A small rotation predictor, trained from scratch: norm batchnorm, activation relu6.
Rows from block 7 of a small rotation predictor, named by matrix and row number. Rows with one number belong to one channel. Each number is 500 + 40 x the weight over its row's rms, rounded and kept within 0 to 999. All counts start at 0. Numbers have three digits each. After the name is the row's rms in percent of the matrix's.
After each channel's rows are labels from the 100 images, of 14848, where the channel reaches its highest value: "top examples" is what is common among them. Only what is clearly more common there than usual is listed. The data: Sentinel-2 satellite tiles (TerraMesh). In brackets: how many of the 100.
# convs0: expand pointwise conv (model.blocks.7.convs.0.weight, 768x128x1x1), inputs 43-85
# convs2: project pointwise conv (model.blocks.7.convs.2.weight, 128x768x1x1, transposed), outputs 43-85

convs0.457 085:414571485469520504469501522476490426494579493512495507502503478502565481512519546512443525492450484523562492495448592521415506576
convs2.457 081:513454471415517497516473442460517550486548505518515470487541513546480523549414472568514632501523513554458491559482548488508469567
top examples: snow or ice (94); main land cover: snow or ice (78)

convs0.341 090:620451518502571492437552466523519468431549572523529527516498470482510510475477578535546561495498586494497511495510510464478379479
convs2.341 087:465458519516525456524479534454464514474417557495518475526584469543509487472519480421497525541469496561491476531510520495442450550
top examples: snow or ice (49); main land cover: snow or ice (36)

convs0.493 086:437403473490536495532555548486560469520454447466459502507509469541518524530483500487524445471537489507512453549539533529554524514
convs2.493 114:447486523499535524533467528466480521464442550448562439463542485466541501522527520446466510544523461524451425533508530461469440541
top examples: clouds (46)

convs0.618 091:429503462539524489461502498510453464536522517499432468495559478475554503506528512545531565455476529515599492578513568552530543506
convs2.618 098:457474497496542516548483526467529534456454524451568477456545477501545562523480518456458536547508474539457446523522530505492419522
top examples: clouds (74); main land cover: trees (51)

convs0.58 097:459479477549507500533464525500501558445453449502437465499459482480499591498506478497444492525492433526523561450500492457491543434
convs2.58 098:567508584511526488523486513493469510453469430517495528534496483498523508508445552504509461472467475474448509498534486521534498476
top examples: snow or ice (42)

convs0.284 098:409537498496506469486560502529457396523557519573526514498568500587464529457496554503497487509494524517500527515453517480502526523
convs2.284 089:438471497470482492472488422484531518506526455498484510494503515496511492510426433509470587411506535557465478539469490465531457538
top examples: clouds (53); snow or ice (46); main land cover: snow or ice (37)

convs0.394 112:476517540540553503437484476504549575484531551541580560503502437500535469452541483481481440553483453456492582534457514475530528465
convs2.394 096:485426464491500402498608501522444477500531541512455608499486528493467477525547526492466529506538549519509552505509448523544534498
top examples: clouds (65); main land cover: trees (44)

convs0.464 102:517492483494508490452484536431486515512392390552456416526497471507507528462484551529527523473437448495550457478520442422533495524
convs2.464 097:596488512527546485463510503476565501479444457556482566477516517410520472521449546493540485424529470474457498463452513594517491524
top examples: clouds (39)

convs0.0 095:473502491567536518474513478538538451505473547524537510571490505535518490500515514519542501424538509459535524566509530533525532573
convs2.0 111:431439539522548531544452514482535496519478505470548485464516524487541573530514534525453576566533464507450477593526541529491438535
top examples: snow or ice (48); clouds (47); main land cover: snow or ice (39)

convs0.551 110:440548509535511527431519521532411488460394496529595551513526494586457501451573526485481528484545511499495530495469504459424496555
convs2.551 092:504463461502456488440501506492558447489511486463532506510460565462460439490550443378515497407462555472516522542456512486500443515
top examples: clouds (38)

convs0.309 093:485474504545574488465512510512504481514530525503512535533462466504567481501487509526528499486518554483551466523459461526527467584
convs2.309 110:464477541497532543532424539459503503458452519461562482455544476464556544553490548464475538502532468523434469541545518498493432529
top examples: snow or ice (73); main land cover: snow or ice (58)

convs0.506 106:454565477492499480546514493494507537499530455493460520473492514509504471494480512503473584413537446499594515534543525516469486530
convs2.506 101:523500512542540498451466486481473529481517441551486535507480486589482495559471473523442507469538550538527527489474464572445493470
top examples: clouds (65); main land cover: trees (53)

convs0.722 106:547498486516456535478565451506513499545487460489543536443560449455544487501514498487561484505480541488517533471500515524511545469
convs2.722 100:501508467474478572552487455495508496526479500466465473423508513518440538493450597519484526510542532540504511467478527589517506488
top examples: clouds (43)

convs0.686 108:518474481511469490441521553476543483466468464503529449497430545537533524491503530477516466462490495549490429506542530494472516525
convs2.686 092:479448495548484481492524482440519519494475466494513542498454483472483542492515534523563462491496458474475518465516514539569527512
top examples: clouds (62); main land cover: trees (43)

convs0.436 106:545464530465515513559550524516476485537428494483540530522513548551423498529484531550513528581486478501527492482515494438469532456
convs2.436 108:565473531484502488394503468465515478520537507527453513461540523543446433530484464502471547509525495491505464462548522420472513552
top examples: clouds (71); main land cover: trees (52)

convs0.292 107:455546513535483525478499500524529428518510483462479488551583530473572495524534471605568509387481500513473500509581545513505486533
convs2.292 080:502432453494531493469483455507552438572499526514526437569518547537489468455547508571438521507506529517504495494535556529447486507
top examples: clouds (71); main land cover: trees (48)

convs0.536 108:482434534502440502528479480527486398523514577433448510499533509503601472416497465526448489536528421464460455533478570530533444417
convs2.536 096:487518507516529549525506481542480436518464482496493555470487463477510519419490501521511539455533523437506456535473505397472481488
top examples: clouds (48)

convs0.204 091:526507452472529527457573521474486564506508488541517493460441499494522538489483523465525463492488465515484533470506538502518542525
convs2.204 102:552492538502486487479459471472520601482489407523491535562466506501528523521493577560542495433480483548428525501550465537562528493
top examples: clouds (42)

convs0.239 112:468489488529516511511549490556508473458501502480556490529458442535474447496541551430524460521473513447525518532465402559532487476
convs2.239 107:475533483481410500484461490465468473501544531452442477523473529535453496396516478543533524518452503525524579485504548471515474526
top examples: clouds (53)

convs0.608 103:484567504502463525550472550402534454559462431500500503524514515482534527584432443491482512468496599558579485566493506519558511490
convs2.608 089:518391539497478462499437444433541589485470491560530595441506595430553451526457536501530528466507467471465464515540528530495397562
top examples: clouds (55); snow or ice (42); main land cover: snow or ice (35)

convs0.41 109:469515446467506506509478522514517451533550538468465573505488535537557527451565464497428572502534520551562466479498516483499537453
convs2.41 105:524489456459483565597470462532574475539524529555483489520547454506440497532408431542487516496546527525515459481515490536480477561
top examples: clouds (49); main land cover: trees (42)

convs0.447 103:428556516462538466530614514439549535534531508511467530478517487548506520432512554495452523534506496455536463469494535579538523475
convs2.447 119:480515485576503557460501492538486523499483449471550471381485490502547587483502526553455538524485470532528549491437508522467449468
top examples: clouds (81); main land cover: trees (51)

convs0.47 093:499505474480480534489577542461421483461521515454486501439590455458510519441425499469515536619538494504503470485522521549496528456
convs2.47 075:537510467531484454555465547380483543519459441518536484526475506476527573487498500514468524597487532485553487570606529564504490504
top examples: clouds (57)

convs0.600 110:525591505546474491495515483472540499490484535532485512436562475583521562462545449442467449476496510571507570481538466540505466414
convs2.600 108:480559429475566508505583540460439460506530545595496490544503409549482447487552454467464515497520542539502491531401533508508570544
top examples: clouds (40)

convs0.602 083:489434500612535492433529496462498508530451484543494481539535505521535524495521521538581483453448539492521481494518477495488474545
convs2.602 122:458444540531539523558464563469489536455438536447550450462546461460525524529534525442447509539518475530465447521531519451453458531
top examples: snow or ice (61); main land cover: snow or ice (45)

convs0.253 098:465489518526473514516465564501519553542591431479459440453493513528493598491560520559463491501483557516532527511557511450504499437
convs2.253 090:500469508544563513492484488479532489467414480488480499539439511438508501457486535599470458521512469515488454521570485477470517463
top examples: clouds (42)

convs0.207 106:467442519500477449573518473530459485548453527516474436443540512488519450573538558490462505498512434501565584503573529458416552513
convs2.207 099:483502437504462521551467537484452519516508513518456476526452503601430553479459394477522552560507527543513538510498466551527502487
top examples: clouds (52)

convs0.519 100:426551436453505473538505540472539420460512511490401524477539473542537504461593497462470598536493560577584447509516498551560453510
convs2.519 099:457525487489461530412475470544496483558540542551492514475496554488487527544446503517511540484490547544528458526486510523470466571
top examples: clouds (56)

convs0.251 110:586486493494471485484500585496470447527553498525535446492534487559511545459527570531452560470447469473460518564444420491532443516
convs2.251 106:530467465483528466486499518483515463450566570473420497644568512500479413455457447488516492506557471463458465496434445483501517505
top examples: clouds (64); main land cover: trees (47)

convs0.597 092:527484482422484452456518560512496598466428556454436546562536444515544492525504492562537432502522502438583537507535527479510465453
convs2.597 093:552494492509563509513510553479423537468483537445590579458544488522571461484592511480475536531506482561508465507514519485438533542
top examples: snow or ice (53); main land cover: snow or ice (36)

convs0.400 096:433525458531445472543452561484590490495472461426443454485494426490515632485524534517421493536388454492486539485539457498527503484
convs2.400 088:494467525529524516521496498490544565484450464448516511540491538478556449485540554584502458462469490478489495507522478510514521428
top examples: clouds (41)

convs0.29 107:436517487492543517467518476489484491510491481550485523500561506490502550495488572536457586497512534529564449516482617529538551532
convs2.29 100:441504507497511505527468525500519490475474551448554495452543503506538531515490496443469548566522454498466501547555539465458404513
top examples: clouds (48); main land cover: trees (42)

convs0.670 100:460607454513544472529478455433482488496542414547460541496544484507551458454513557534473533468543493449575511502516476586517482494
convs2.670 096:486429530496483535451468559483532495516524464485498506576505506552513475531447513545553587440519508572522530562481523561459499512
top examples: clouds (70); main land cover: trees (53)

convs0.736 100:493561513477542471497535547508486514576528498514482479441491461495571531493485546531447544493495490512619524504493536563488564485
convs2.736 102:480494475478507522493488488535472498535515514514505539430486517556493526462508483563474589506438456582536512506419473515461473446
top examples: clouds (89); main land cover: trees (59)

convs0.383 096:536501446485438565447517523509500478515475499475497465492521478498554532505494465450556530464441489422484513511501514516475492503
convs2.383 097:472528444410510487481461579450552510431508470482485537528471475498407477485548541511540489506543458471512477549600494493472498493
top examples: clouds (49)

convs0.470 091:445454557499524540543528465559525479471477518463585476468440455455467494520577446488515468474487484534438530502469554541470527450
convs2.470 104:530471473554553491535495537467416568469538572492466467482469434536483518521490457450505521539503507537482495443528562507504485505
top examples: clouds (61)

convs0.680 094:435489487502485525536506470512503567536585446484521458431437483507474510554487497474477393540506497513467527505563538512558591434
convs2.680 090:434492482530510463563524515513469522448535535466547425441524439502469443470520457428462514539513409516414456490507540527487483530
top examples: clouds (59)

convs0.742 085:431576469480476498471567543492454409498552502502480522493545490528498505445509525516426570499498489558555482489438533509456468540
convs2.742 085:478476456448495494526492430490493486519514526529492452490510559500517532562437486494486641479494562559492460529453522473525493557
top examples: clouds (54); snow or ice (44); main land cover: trees (44); main land cover: snow or ice (33)

convs0.4 102:492506446507493514456479450518565513476513528487554552513490483481496513463466476475549457523528329490497465487487456448486561446
convs2.4 087:516531421535518439516515556439460554441513518486508479525517490534533472576562465441510474490456483558492450581494510496509492517
top examples: clouds (49)

convs0.184 086:516417481531542509438506461494530503525476517505451556568555490543556515509498505535546441442501546530525424543508494525512494557
convs2.184 119:441474521514541542539473578461501514436473524447567488462546460465545521526545521444460520514540478519475441518529561452468467518
top examples: snow or ice (61); main land cover: snow or ice (45)

convs0.178 091:496449522556532515465512465470512484488462472485465515537476497557582464472521505525551456425506573489527473553553461501499412559
convs2.178 133:459443539531538543546477547451501524446422512441551496479524475439550529548523530453455483524519475548476444541542534459472436510
top examples: snow or ice (71); main land cover: snow or ice (61)

convs0.727 096:535467520521476478490489501496516480517571506479430513511530476504583435489490484486552454458454478520499464435493468485443457468
convs2.727 094:485472570482507537510520491392567569498452392515526542503479512479545562492514562562474480474492518501508491523505453500504501515
top examples: clouds (52)

convs0.170 103:464402498516565562482482518489524476373496455520441540494545503478532418493546514509509586419474456491473484529476443551573439487
convs2.170 080:518481478535490501453557515452442455408463526422493557459562452452490469488594513500439525559464525465462449496495495532514464514
top examples: clouds (50); main land cover: trees (41)

convs0.2 104:513492529483549534489578527461499427479515525534579515446447464491565503450446516451488513540452538517514522536555502526504574478
convs2.2 099:496454437595486512500519516509434546433505517460495474525483514574509534549507538415478569514502497515428502506516504521488472507
top examples: clouds (88); main land cover: trees (61)

convs0.543 096:465550507499524466552483604504545540476436415512531448593485462517482581475533514480431470472518512476494484464525520422473490491
convs2.543 096:527488520525490507519509504433480544525500382583456551548534473509534439505489503522482572454467501469558480505532462489517477486
top examples: clouds (42)

convs0.289 090:604431495475494573534462499484448497528455557495442549393543498539469479538479514487489452490447456495492499500414492528583460454
convs2.289 095:485489432511492546511551513476448473476530576501490487438520466538483474441509456486537571490462530499498471496478523450486470476
top examples: clouds (52)

convs0.537 106:478477569514547528546542514455523479415593459480490513546475531554543501477489500526523470455543550469529459527464514532462494484
convs2.537 108:485563516429565533509482575436483523542476493411579498506548437555567552390474488504460527463525514519437573472532507482523473508
top examples: clouds (84); main land cover: trees (51)

convs0.525 092:507439487531547542457503479491535499527473486485476487523522517461524421538465481523561449424555525485530506598518504518498478558
convs2.525 118:451471567524528546560438547460510484479458521469568494463542482459543558554542551482459528530528465522464481551536566516495426509
top examples: snow or ice (78); main land cover: snow or ice (71)

convs0.682 112:437502486501499475483525449569551452471466475500493470485506546466523397499523508557477540476522495509537476496544548611514443537
convs2.682 098:536445498541472480518551565445420510517539497541472502458432525522540534525546484518473518486488487441564486535555518451491553523
top examples: clouds (66); main land cover: trees (53)

convs0.232 112:491498532513459530511529558532491527457437482536489478530507507527469490476403432450503454502474531521484522484549447485557490498
convs2.232 104:495486542525506533455498513529544521508461521498493494504532508516494504477524524452525549519542554478473429480539475456541503472
top examples: clouds (65); main land cover: trees (48)

convs0.169 092:485401518479514500470516476465526533567451459506448500489540485545495567522463508533534411412502513471480495501487510526558535593
convs2.169 110:453499514514525543530489560468509509448479537431569463457551464487537493503548491460456532544534463522468462500502579454462445541
top examples: snow or ice (53); main land cover: snow or ice (38)

convs0.153 107:551491604522493480492477424491541492469489517466473514473535505511510488444556513472555502469487502504424481462490476503486501497
convs2.153 105:467414516527530482464431516494437519465510515484474483459525539545455503533487418542453490489507531520511499496480509513440400491
top examples: clouds (37)

convs0.410 090:445448458502446497513546481514486494536458470471495484496488484494495501478486511460522487481532496505450471497543553518556531524
convs2.410 098:459478484511566481503491534449510524474482573454564468472555442554543486493566479440509478584532464538533479527494528477438503519
top examples: clouds (52)

convs0.456 115:509479430504575498437489430466566527536434517481526460480539479495481512473482573420577555504496602486449434491468591545483502529
convs2.456 113:427456500463483514600521539503511524545556441425583468442461497483523517560481426493492502446523523511553482517478558462502474516
top examples: clouds (45); main land cover: snow or ice (34)

convs0.740 096:512449565495463470493434451517530493474506470498439547475544543563494412514523514511550497436514545480492474507560505488484531495
convs2.740 084:522466478565468543538470449494504450524468628603465471525515524534505484536548480452530492543491541493571488461460573501449522548
top examples: clouds (46)

convs0.422 110:504489481494474504490540569455494435448495490556447507545522422520497442554484517586485477462428469468511437512450491531490518543
convs2.422 088:486487533502486475481462519503441465509488532583513486551521465504511493537500489513528548484523493509608523546544488520484510503
top examples: clouds (35)

convs0.274 100:537504519505489451547520542488450457533482533519483511429472463522506525492480468524534487552492532526485455489504482503552461493
convs2.274 079:486494486480437445478423595396452580366502440438453530525489481473526512509546543494477491480500562498486512502535484528466466561
top examples: clouds (44); main land cover: trees (41)

convs0.732 101:466528543477490500578461504417521436434552417438489488488505509452498429516449535448495513483534445539489489573528528516490508536
convs2.732 093:472475455462483487464442478456503463504489449426452519562482515507475521486502452545493539449521488547484503492512565573455587554
top examples: clouds (46); main land cover: trees (41)

convs0.187 112:510458541496513535485538520504486545552537475485450536474503457476525427499496536468444467485472560493551423454542509451461456536
convs2.187 115:438436515497474525535612585499482483491473516463519483569507545487555580411526499519553508546503532517392563566473490572506488429
top examples: clouds (39); main land cover: snow or ice (34)

convs0.619 109:574438505515457460511513485554412502503463504520548474477472467523466516549482555471528462471497463571421466499538534510491470481
convs2.619 095:577477490556512451523550508512507448533428454437552498502521534540543501567476454496528517530489585483512467498540564542552403444
top examples: clouds (50)

convs0.405 091:559510578568505514450557463477512452433532522537456533489543479516573521500506497534477551546491529502485546479498472503477420499
convs2.405 089:458445556521517456550463589455422517463475582518529523498521484502568514510482512436507519557493552550510491474462436437504403489
top examples: snow or ice (74); main land cover: snow or ice (58)

convs0.562 093:509496486512451522523495515479551501535458452531550425495545465516528597493509501517455514485422411574463538465497514447559580493
convs2.562 090:496452519489550533538489463477560546483463430459543543529503539490563492495471487576514486425476490466482543467540502532528576526
top examples: clouds (36)

convs0.350 093:527543535502412540513527454587464478479487524482482433438576508470444454492540537548439550507480479445541560484455509510501460491
convs2.350 113:448461470539477533474519504567500471480508605417480505487513522522444430495513521486463535589516473461567462525413516527445471505
top examples: clouds (45)

convs0.333 102:537462461449530452567473494462513500509498381522574523468469460506499496483535490501457479480505503613531456532509497450556556575
convs2.333 089:481465531436482477557569521492536530432432423534521505474486458434520450571450516544492507494441513480445512506531481514528477489
top examples: clouds (70)

convs0.633 097:446505494457510580521529585499417434497456456476467551554409469522537492478495481475462518537531498543527546551457554485574527542
convs2.633 091:513473474524455501446447563488479498447590548431505486475555545556472536502505483445544523497499534537515447504443579475510463521
top examples: clouds (65); main land cover: trees (48)

convs0.135 102:477481547520504475471506531431472476493496461532559512481482482569501483478482471441523503497490487471491494519473530540594516464
convs2.135 082:442520496538553512506574487492423526482476450560466568551474494540492485477459479395509524423436520544583476553465500487517547468
top examples: snow or ice (46); main land cover: snow or ice (38)

convs0.586 103:529563451504488474484553433477572414436508477526548545480550492415461495481474504472550430467558496500471548544572534485486483568
convs2.586 113:421571469501552489481482473492518540486524576450478424503494511554480557488455488582498538486498483474464448462512547526448436537
top examples: clouds (45); main land cover: trees (43)

convs0.606 089:528543425472492507528507561445534481555473445503483460475526459511524592520587528481446552538416448511530563505527525545518522520
convs2.606 092:506479551503562477477486493464581550460474404522501549564495517495544493492477527581518460454497457491459526505534482488544509464
top examples: clouds (49)

convs0.202 110:462516484511532440493491470501491508514591526478465516499525485452502453460451470480476557453483483476561544529516551545507479469
convs2.202 114:510465478539481550490561516478495480491558526486493502539576511499409457446510521472532584536511492472522548520444520532532475495
top examples: clouds (59); main land cover: trees (44)

convs0.334 089:455451472552516504482527476482515491573443436503469481554541521509506530468558498546547469469502495511518426576579512536597535525
convs2.334 109:426473500522531518537481532462507525488446555467545451451542451494530511502536509458461484549512463555478450524492527478457455559
top examples: clouds (38)

convs0.81 113:482539502543483512471516479542556476481568513478465483469525513554455498565476479450489457566576464497530451568485585599520501516
convs2.81 104:526538530478510517400465517570440536454459488552490501482464570425549506517525525492421481448444509566536441473564436498559498483
top examples: clouds (50); main land cover: trees (43); snow or ice (42)

convs0.285 097:421513484543550525485459495490559477520551472545504517532537490506520495511519516503502488421572491461483491559534564575523511556
convs2.285 119:441441473512562532532466511498548524492460519493559530437569495495553569522539534534439542531524473510487509567547564516458448509
top examples: clouds (69); main land cover: trees (53)

convs0.574 084:486427451544524503484483510498566516504404527547497506472518536515558444486518542550564472466474550483570482549523490458479490589
convs2.574 105:457451530521570514534473557457469521462444526475538460473561461483538539520532498422470519546542474552478475509511538488464467555
top examples: snow or ice (65); main land cover: snow or ice (45)

convs0.615 102:504452563555572514450511467531495449498531546539458500552465501490505452477492501540569515478477540456539516561503453520474514572
convs2.615 113:445485503524520522581459509441541532489436504484571489476529499504578535517558550474443559519487488559451508547534551496477422529
top examples: clouds (55); main land cover: trees (40)

convs0.124 090:590473484474549503466487525487554498424520521505577534515469510493516554534482502513538491485467485472456501497513557480489470533
convs2.124 098:441475496522513512499505535462460487429438540484526461493570441536560497481503467357466559513487552557480469519543518508453473491
top examples: snow or ice (44); clouds (40)

convs0.228 097:543542547502503529448458601516466503476494466506458452519455521472474523520496428477493504405454524509518485482540569461476483540
convs2.228 098:542496486434479527491538466483493439534528437476506520477467486522586415531544502504474525446512493431541530457544502486572492467
top examples: clouds (75); main land cover: trees (58)

convs0.271 095:561473511503567510465513530501514542534468398485524516542444482485470537499529475552414495424382558501473501539498530448565505450
convs2.271 088:524525519455570480507502562471581523492453472516460548511475522516510492490477509498496508414449524482467507527458497538525627519
top examples: clouds (35)

convs0.490 112:463516500427515471484440564470496448464543506436556560572467478511476453428485517539543478481538532475489470438502469550485513495
convs2.490 104:458533487492525554502510548535507419532532455512474517518448505526454443459480585563473529493483474421538459508543486569480505476
top examples: clouds (44)

convs0.588 103:561522531546546535497545539543515550487530518511457502536431432534483416523519569427535522481518510527484501558491489534525443518
convs2.588 114:496446513514486462490535522526446472488569567501517461563549532543527468550495464464504501511399503577527458484494470514473476486
top examples: snow or ice (49); main land cover: snow or ice (39)

convs0.323 095:525501530484555478538476495430533566473479435520432534496411457512408525559475509473511478468447528506505563503599470525447524578
convs2.323 092:501454560521520512470463492425498559563463407519503489472509556436456597552481486490471439486441505507473568472587480478536545483
top examples: clouds (39)