config.yaml
train_examples: 145000
image_size: 64
hidden_act: "relu6"
init: "trunc_normal_002"
max_precond_dim: 512
warmup_steps: 290
Rows from block 6 of a small rotation predictor, named by matrix and row number. Rows with one number belong to one channel. Each number is 500 + 40 x the weight over its row's rms, rounded and kept within 0 to 999. All counts start at 0. Numbers have three digits each. After the name is the row's rms in percent of the matrix's.
Before each channel's rows are labels from the 100 images, of 14848, where the channel reaches its highest value: "colour at peak" is the nearest of a few named colours to the mean colour under the peak; "responds to" is what is common among them. Only what is clearly more common there than usual is listed. The data: Sentinel-2 satellite tiles (TerraMesh). In brackets: how many of the 100, against the usual share in percent.
# convs0: expand pointwise conv (model.blocks.6.convs.0.weight, 768x128x1x1), inputs 0-127
# convs1: depthwise 3x3 conv (model.blocks.6.convs.1.weight, 768x1x3x3, trained with AdamW), a 3x3 kernel
# convs2: project pointwise conv (model.blocks.6.convs.2.weight, 128x768x1x1, transposed), outputs 0-127

colour at peak: black (35 vs 16.3)
responds to: clouds (59 vs 15.4); main land cover: trees (46 vs 19.5)
convs0.239 098:503477482532460455528516540524495534477456470485485566461499507457397473504502535575498482502428410519457526492486484537480534505408544544459559439527471526526430494488469434496522509469469503488482412525520483557434545487502411501506471556501489510506571504566565439525513454464498491548484480421513458526474532420474501515530435594490499517470481461501538562567440545498512482531494
convs1.239 099:483469446475450490484563553
convs2.239 096:476546441588429443506477490524549494495517488509514437512507451496538512543519483515542489536457529465546458494461482475471476491507487473552458512561517478465552461466546438538518488521525607504483478471527505617570507428490499525481572546483565517511530512472542496469478518492494481526520486407374503438498546450501408460559525479473492492468564464516537514540499558454466478446490

colour at peak: black (47 vs 16.3)
responds to: trees (91 vs 58.5); clouds (82 vs 15.4); main land cover: trees (56 vs 19.5)
convs0.316 104:470496534468512474522463426476565427483472483495564556471475455510539447451414478458443550450436480470470532457554467508577544542535468519485477483457536519456544497522534493537592512506574462547505504565498544502548481562543513495543521503530404572551552449467514476506537465513504525460460534490480472527537505497551487530503539452459459500441568481501470570446431506528478457461464
convs1.316 092:471516555435464519469454463
convs2.316 105:489495468556566411511542545487517523541506463465522496575469520564491452432458500492515498531501550484494522480507545558547577527480535453459494600477516516485511540549467503461557422441487469471468513460538503496493528549487491527535594557487521492476535494538525517527430502579479598471488526522526427532469531431503499501482526605444466524435516541482545459582506498482459504487473

colour at peak: black (47 vs 16.3)
responds to: clouds (77 vs 15.4); main land cover: trees (58 vs 19.5)
convs0.357 099:411481521532580495557434474492514460501493482536428510510458441472496443478465516501494415519415513495469547498500508520592470528494472415458501559529466517492536508515525466522454446502498513496528556453509423491558537486454500502476593518516515470523499446422445465536493544489463506520471593473433523539490429522490549566423508517540531572533487518548493489505463484492501509575450
convs1.357 077:532473451552452464495439513
convs2.357 096:540528532629565435536445475543511449443480548503515464527506409495496499457532479467506482551526475467525486513557499520469553463566500418492476538454461475480474457480483538504465421501491467486457556517454505495594493534508516474425480545464480496527515572509494422429478499406462526486567527562483511495420482462527505450494556490560481538510480489529451446532455512463481472511493

colour at peak: grey (55 vs 27.5)
responds to: clouds (63 vs 15.4); main land cover: trees (43 vs 19.5)
convs0.249 090:467546511452482436509510504437499491471417480541535523462442590487479445474524483540517556461464582487468569522526501481563530531498456428457505549516490480510410489513497490511414564474549584504557455494503486583426516476519500570564546467497496505492549547469488414509518509474467527523479467479510558473481541421507459496468456543533573486472490482534459470486492460468526558481454
convs1.249 105:541521483528585545469484527
convs2.249 094:540520543570551494445545502473530496458527507524446476522572410501493529541556495539510439491487488479593519488483524578456465505613465409499539484596469453459489521495508500476461497529506462566497469573484455496585480499525472493410543548482518579521535519529501501486418497519480525429505508469473523536468529486454449528511478481498495541501484482546510425510539561476461491433508

colour at peak: black (49 vs 16.3)
responds to: clouds (69 vs 15.4); main land cover: trees (59 vs 19.5)
convs0.381 108:419547492481499508487450488540438495524504535396510510485532569473521469474461477547504438513478489452450534460540496571541482489489532417501549470524536476429542555510497485526482585501474505463518482456473509526486554497548475494521447543516525559459486467484562498439542527515472511462450422408560464532588478514500486511525505520547438484466473432582509469518479415484455504562446
convs1.381 104:429498490503522551437538527
convs2.381 108:472565524484507525511524539522516422504528489523486387536540504497510552451484461484494514503433424419518533527419548528437522501555463505506518459547525478540510512501483421458573550485517479511535484438501546516552456408542504553454536480484513624482464467479518541466485483495451468478478458437455521503498535480537369535491508507555519504484509532561472505511463490466448504475463

colour at peak: brown (65 vs 38.7)
responds to: crops (83 vs 38.8); built area (77 vs 37.5); water (66 vs 40.4); main land cover: crops (52 vs 20.2)
convs0.207 098:518603532509481543445504425483529465431489465459424559444484509488526528490551507541488533465447469441486538496496457571465517513406492454520533531473522486486544514560478436553463508519438511496439566544459515522484548549486498436485452481570513543515503489456452477506471497498460532446508497533554521491429495542500418532413535522473453528517421496496500522526431426528502452467461
convs1.207 077:562506465525469447544534458
convs2.207 099:479483454548513502554504524560470528451443546525543504515499488479496513505553476497470432522504533525511486497520525536465427533453516499451457472434554508515498470518488510543517510465469562568487581523529455487541481530565537509502517509542488567568531549500443562502525392499598478456527505507542500551473480473490467507519490438443556370529545513527409470489530474397532526517480

colour at peak: white (26 vs 3.7)
responds to: snow or ice (57 vs 20.6); main land cover: snow or ice (54 vs 14.6); clouds (37 vs 15.4)
convs0.547 107:478462532447480474480521419542592521566522536483505471466458488460511518532483486466550453523418517440504492445487585491494510460434444557517548515416540430480541545506504422503444495413451442515443493446477559491528453485485448480467434518496516432497514502505538419496529427498525520521495482468447502526513485569488463523576469542504455501507519415511558509488539476487464500497457
convs1.547 091:424508540479442531530514533
convs2.547 099:471519545499445496498492453465461477488462472492517531438525437493466542517436530531559520525494528491522522442596514468523522470443505419589480482474501467503567494497474502494511526508456533489544561587489459529482558552530534557514540501460550579470473502525390564517465452478492571529426486528513510562551547554516442452500503456551495585504470544548451549498495510459456472476513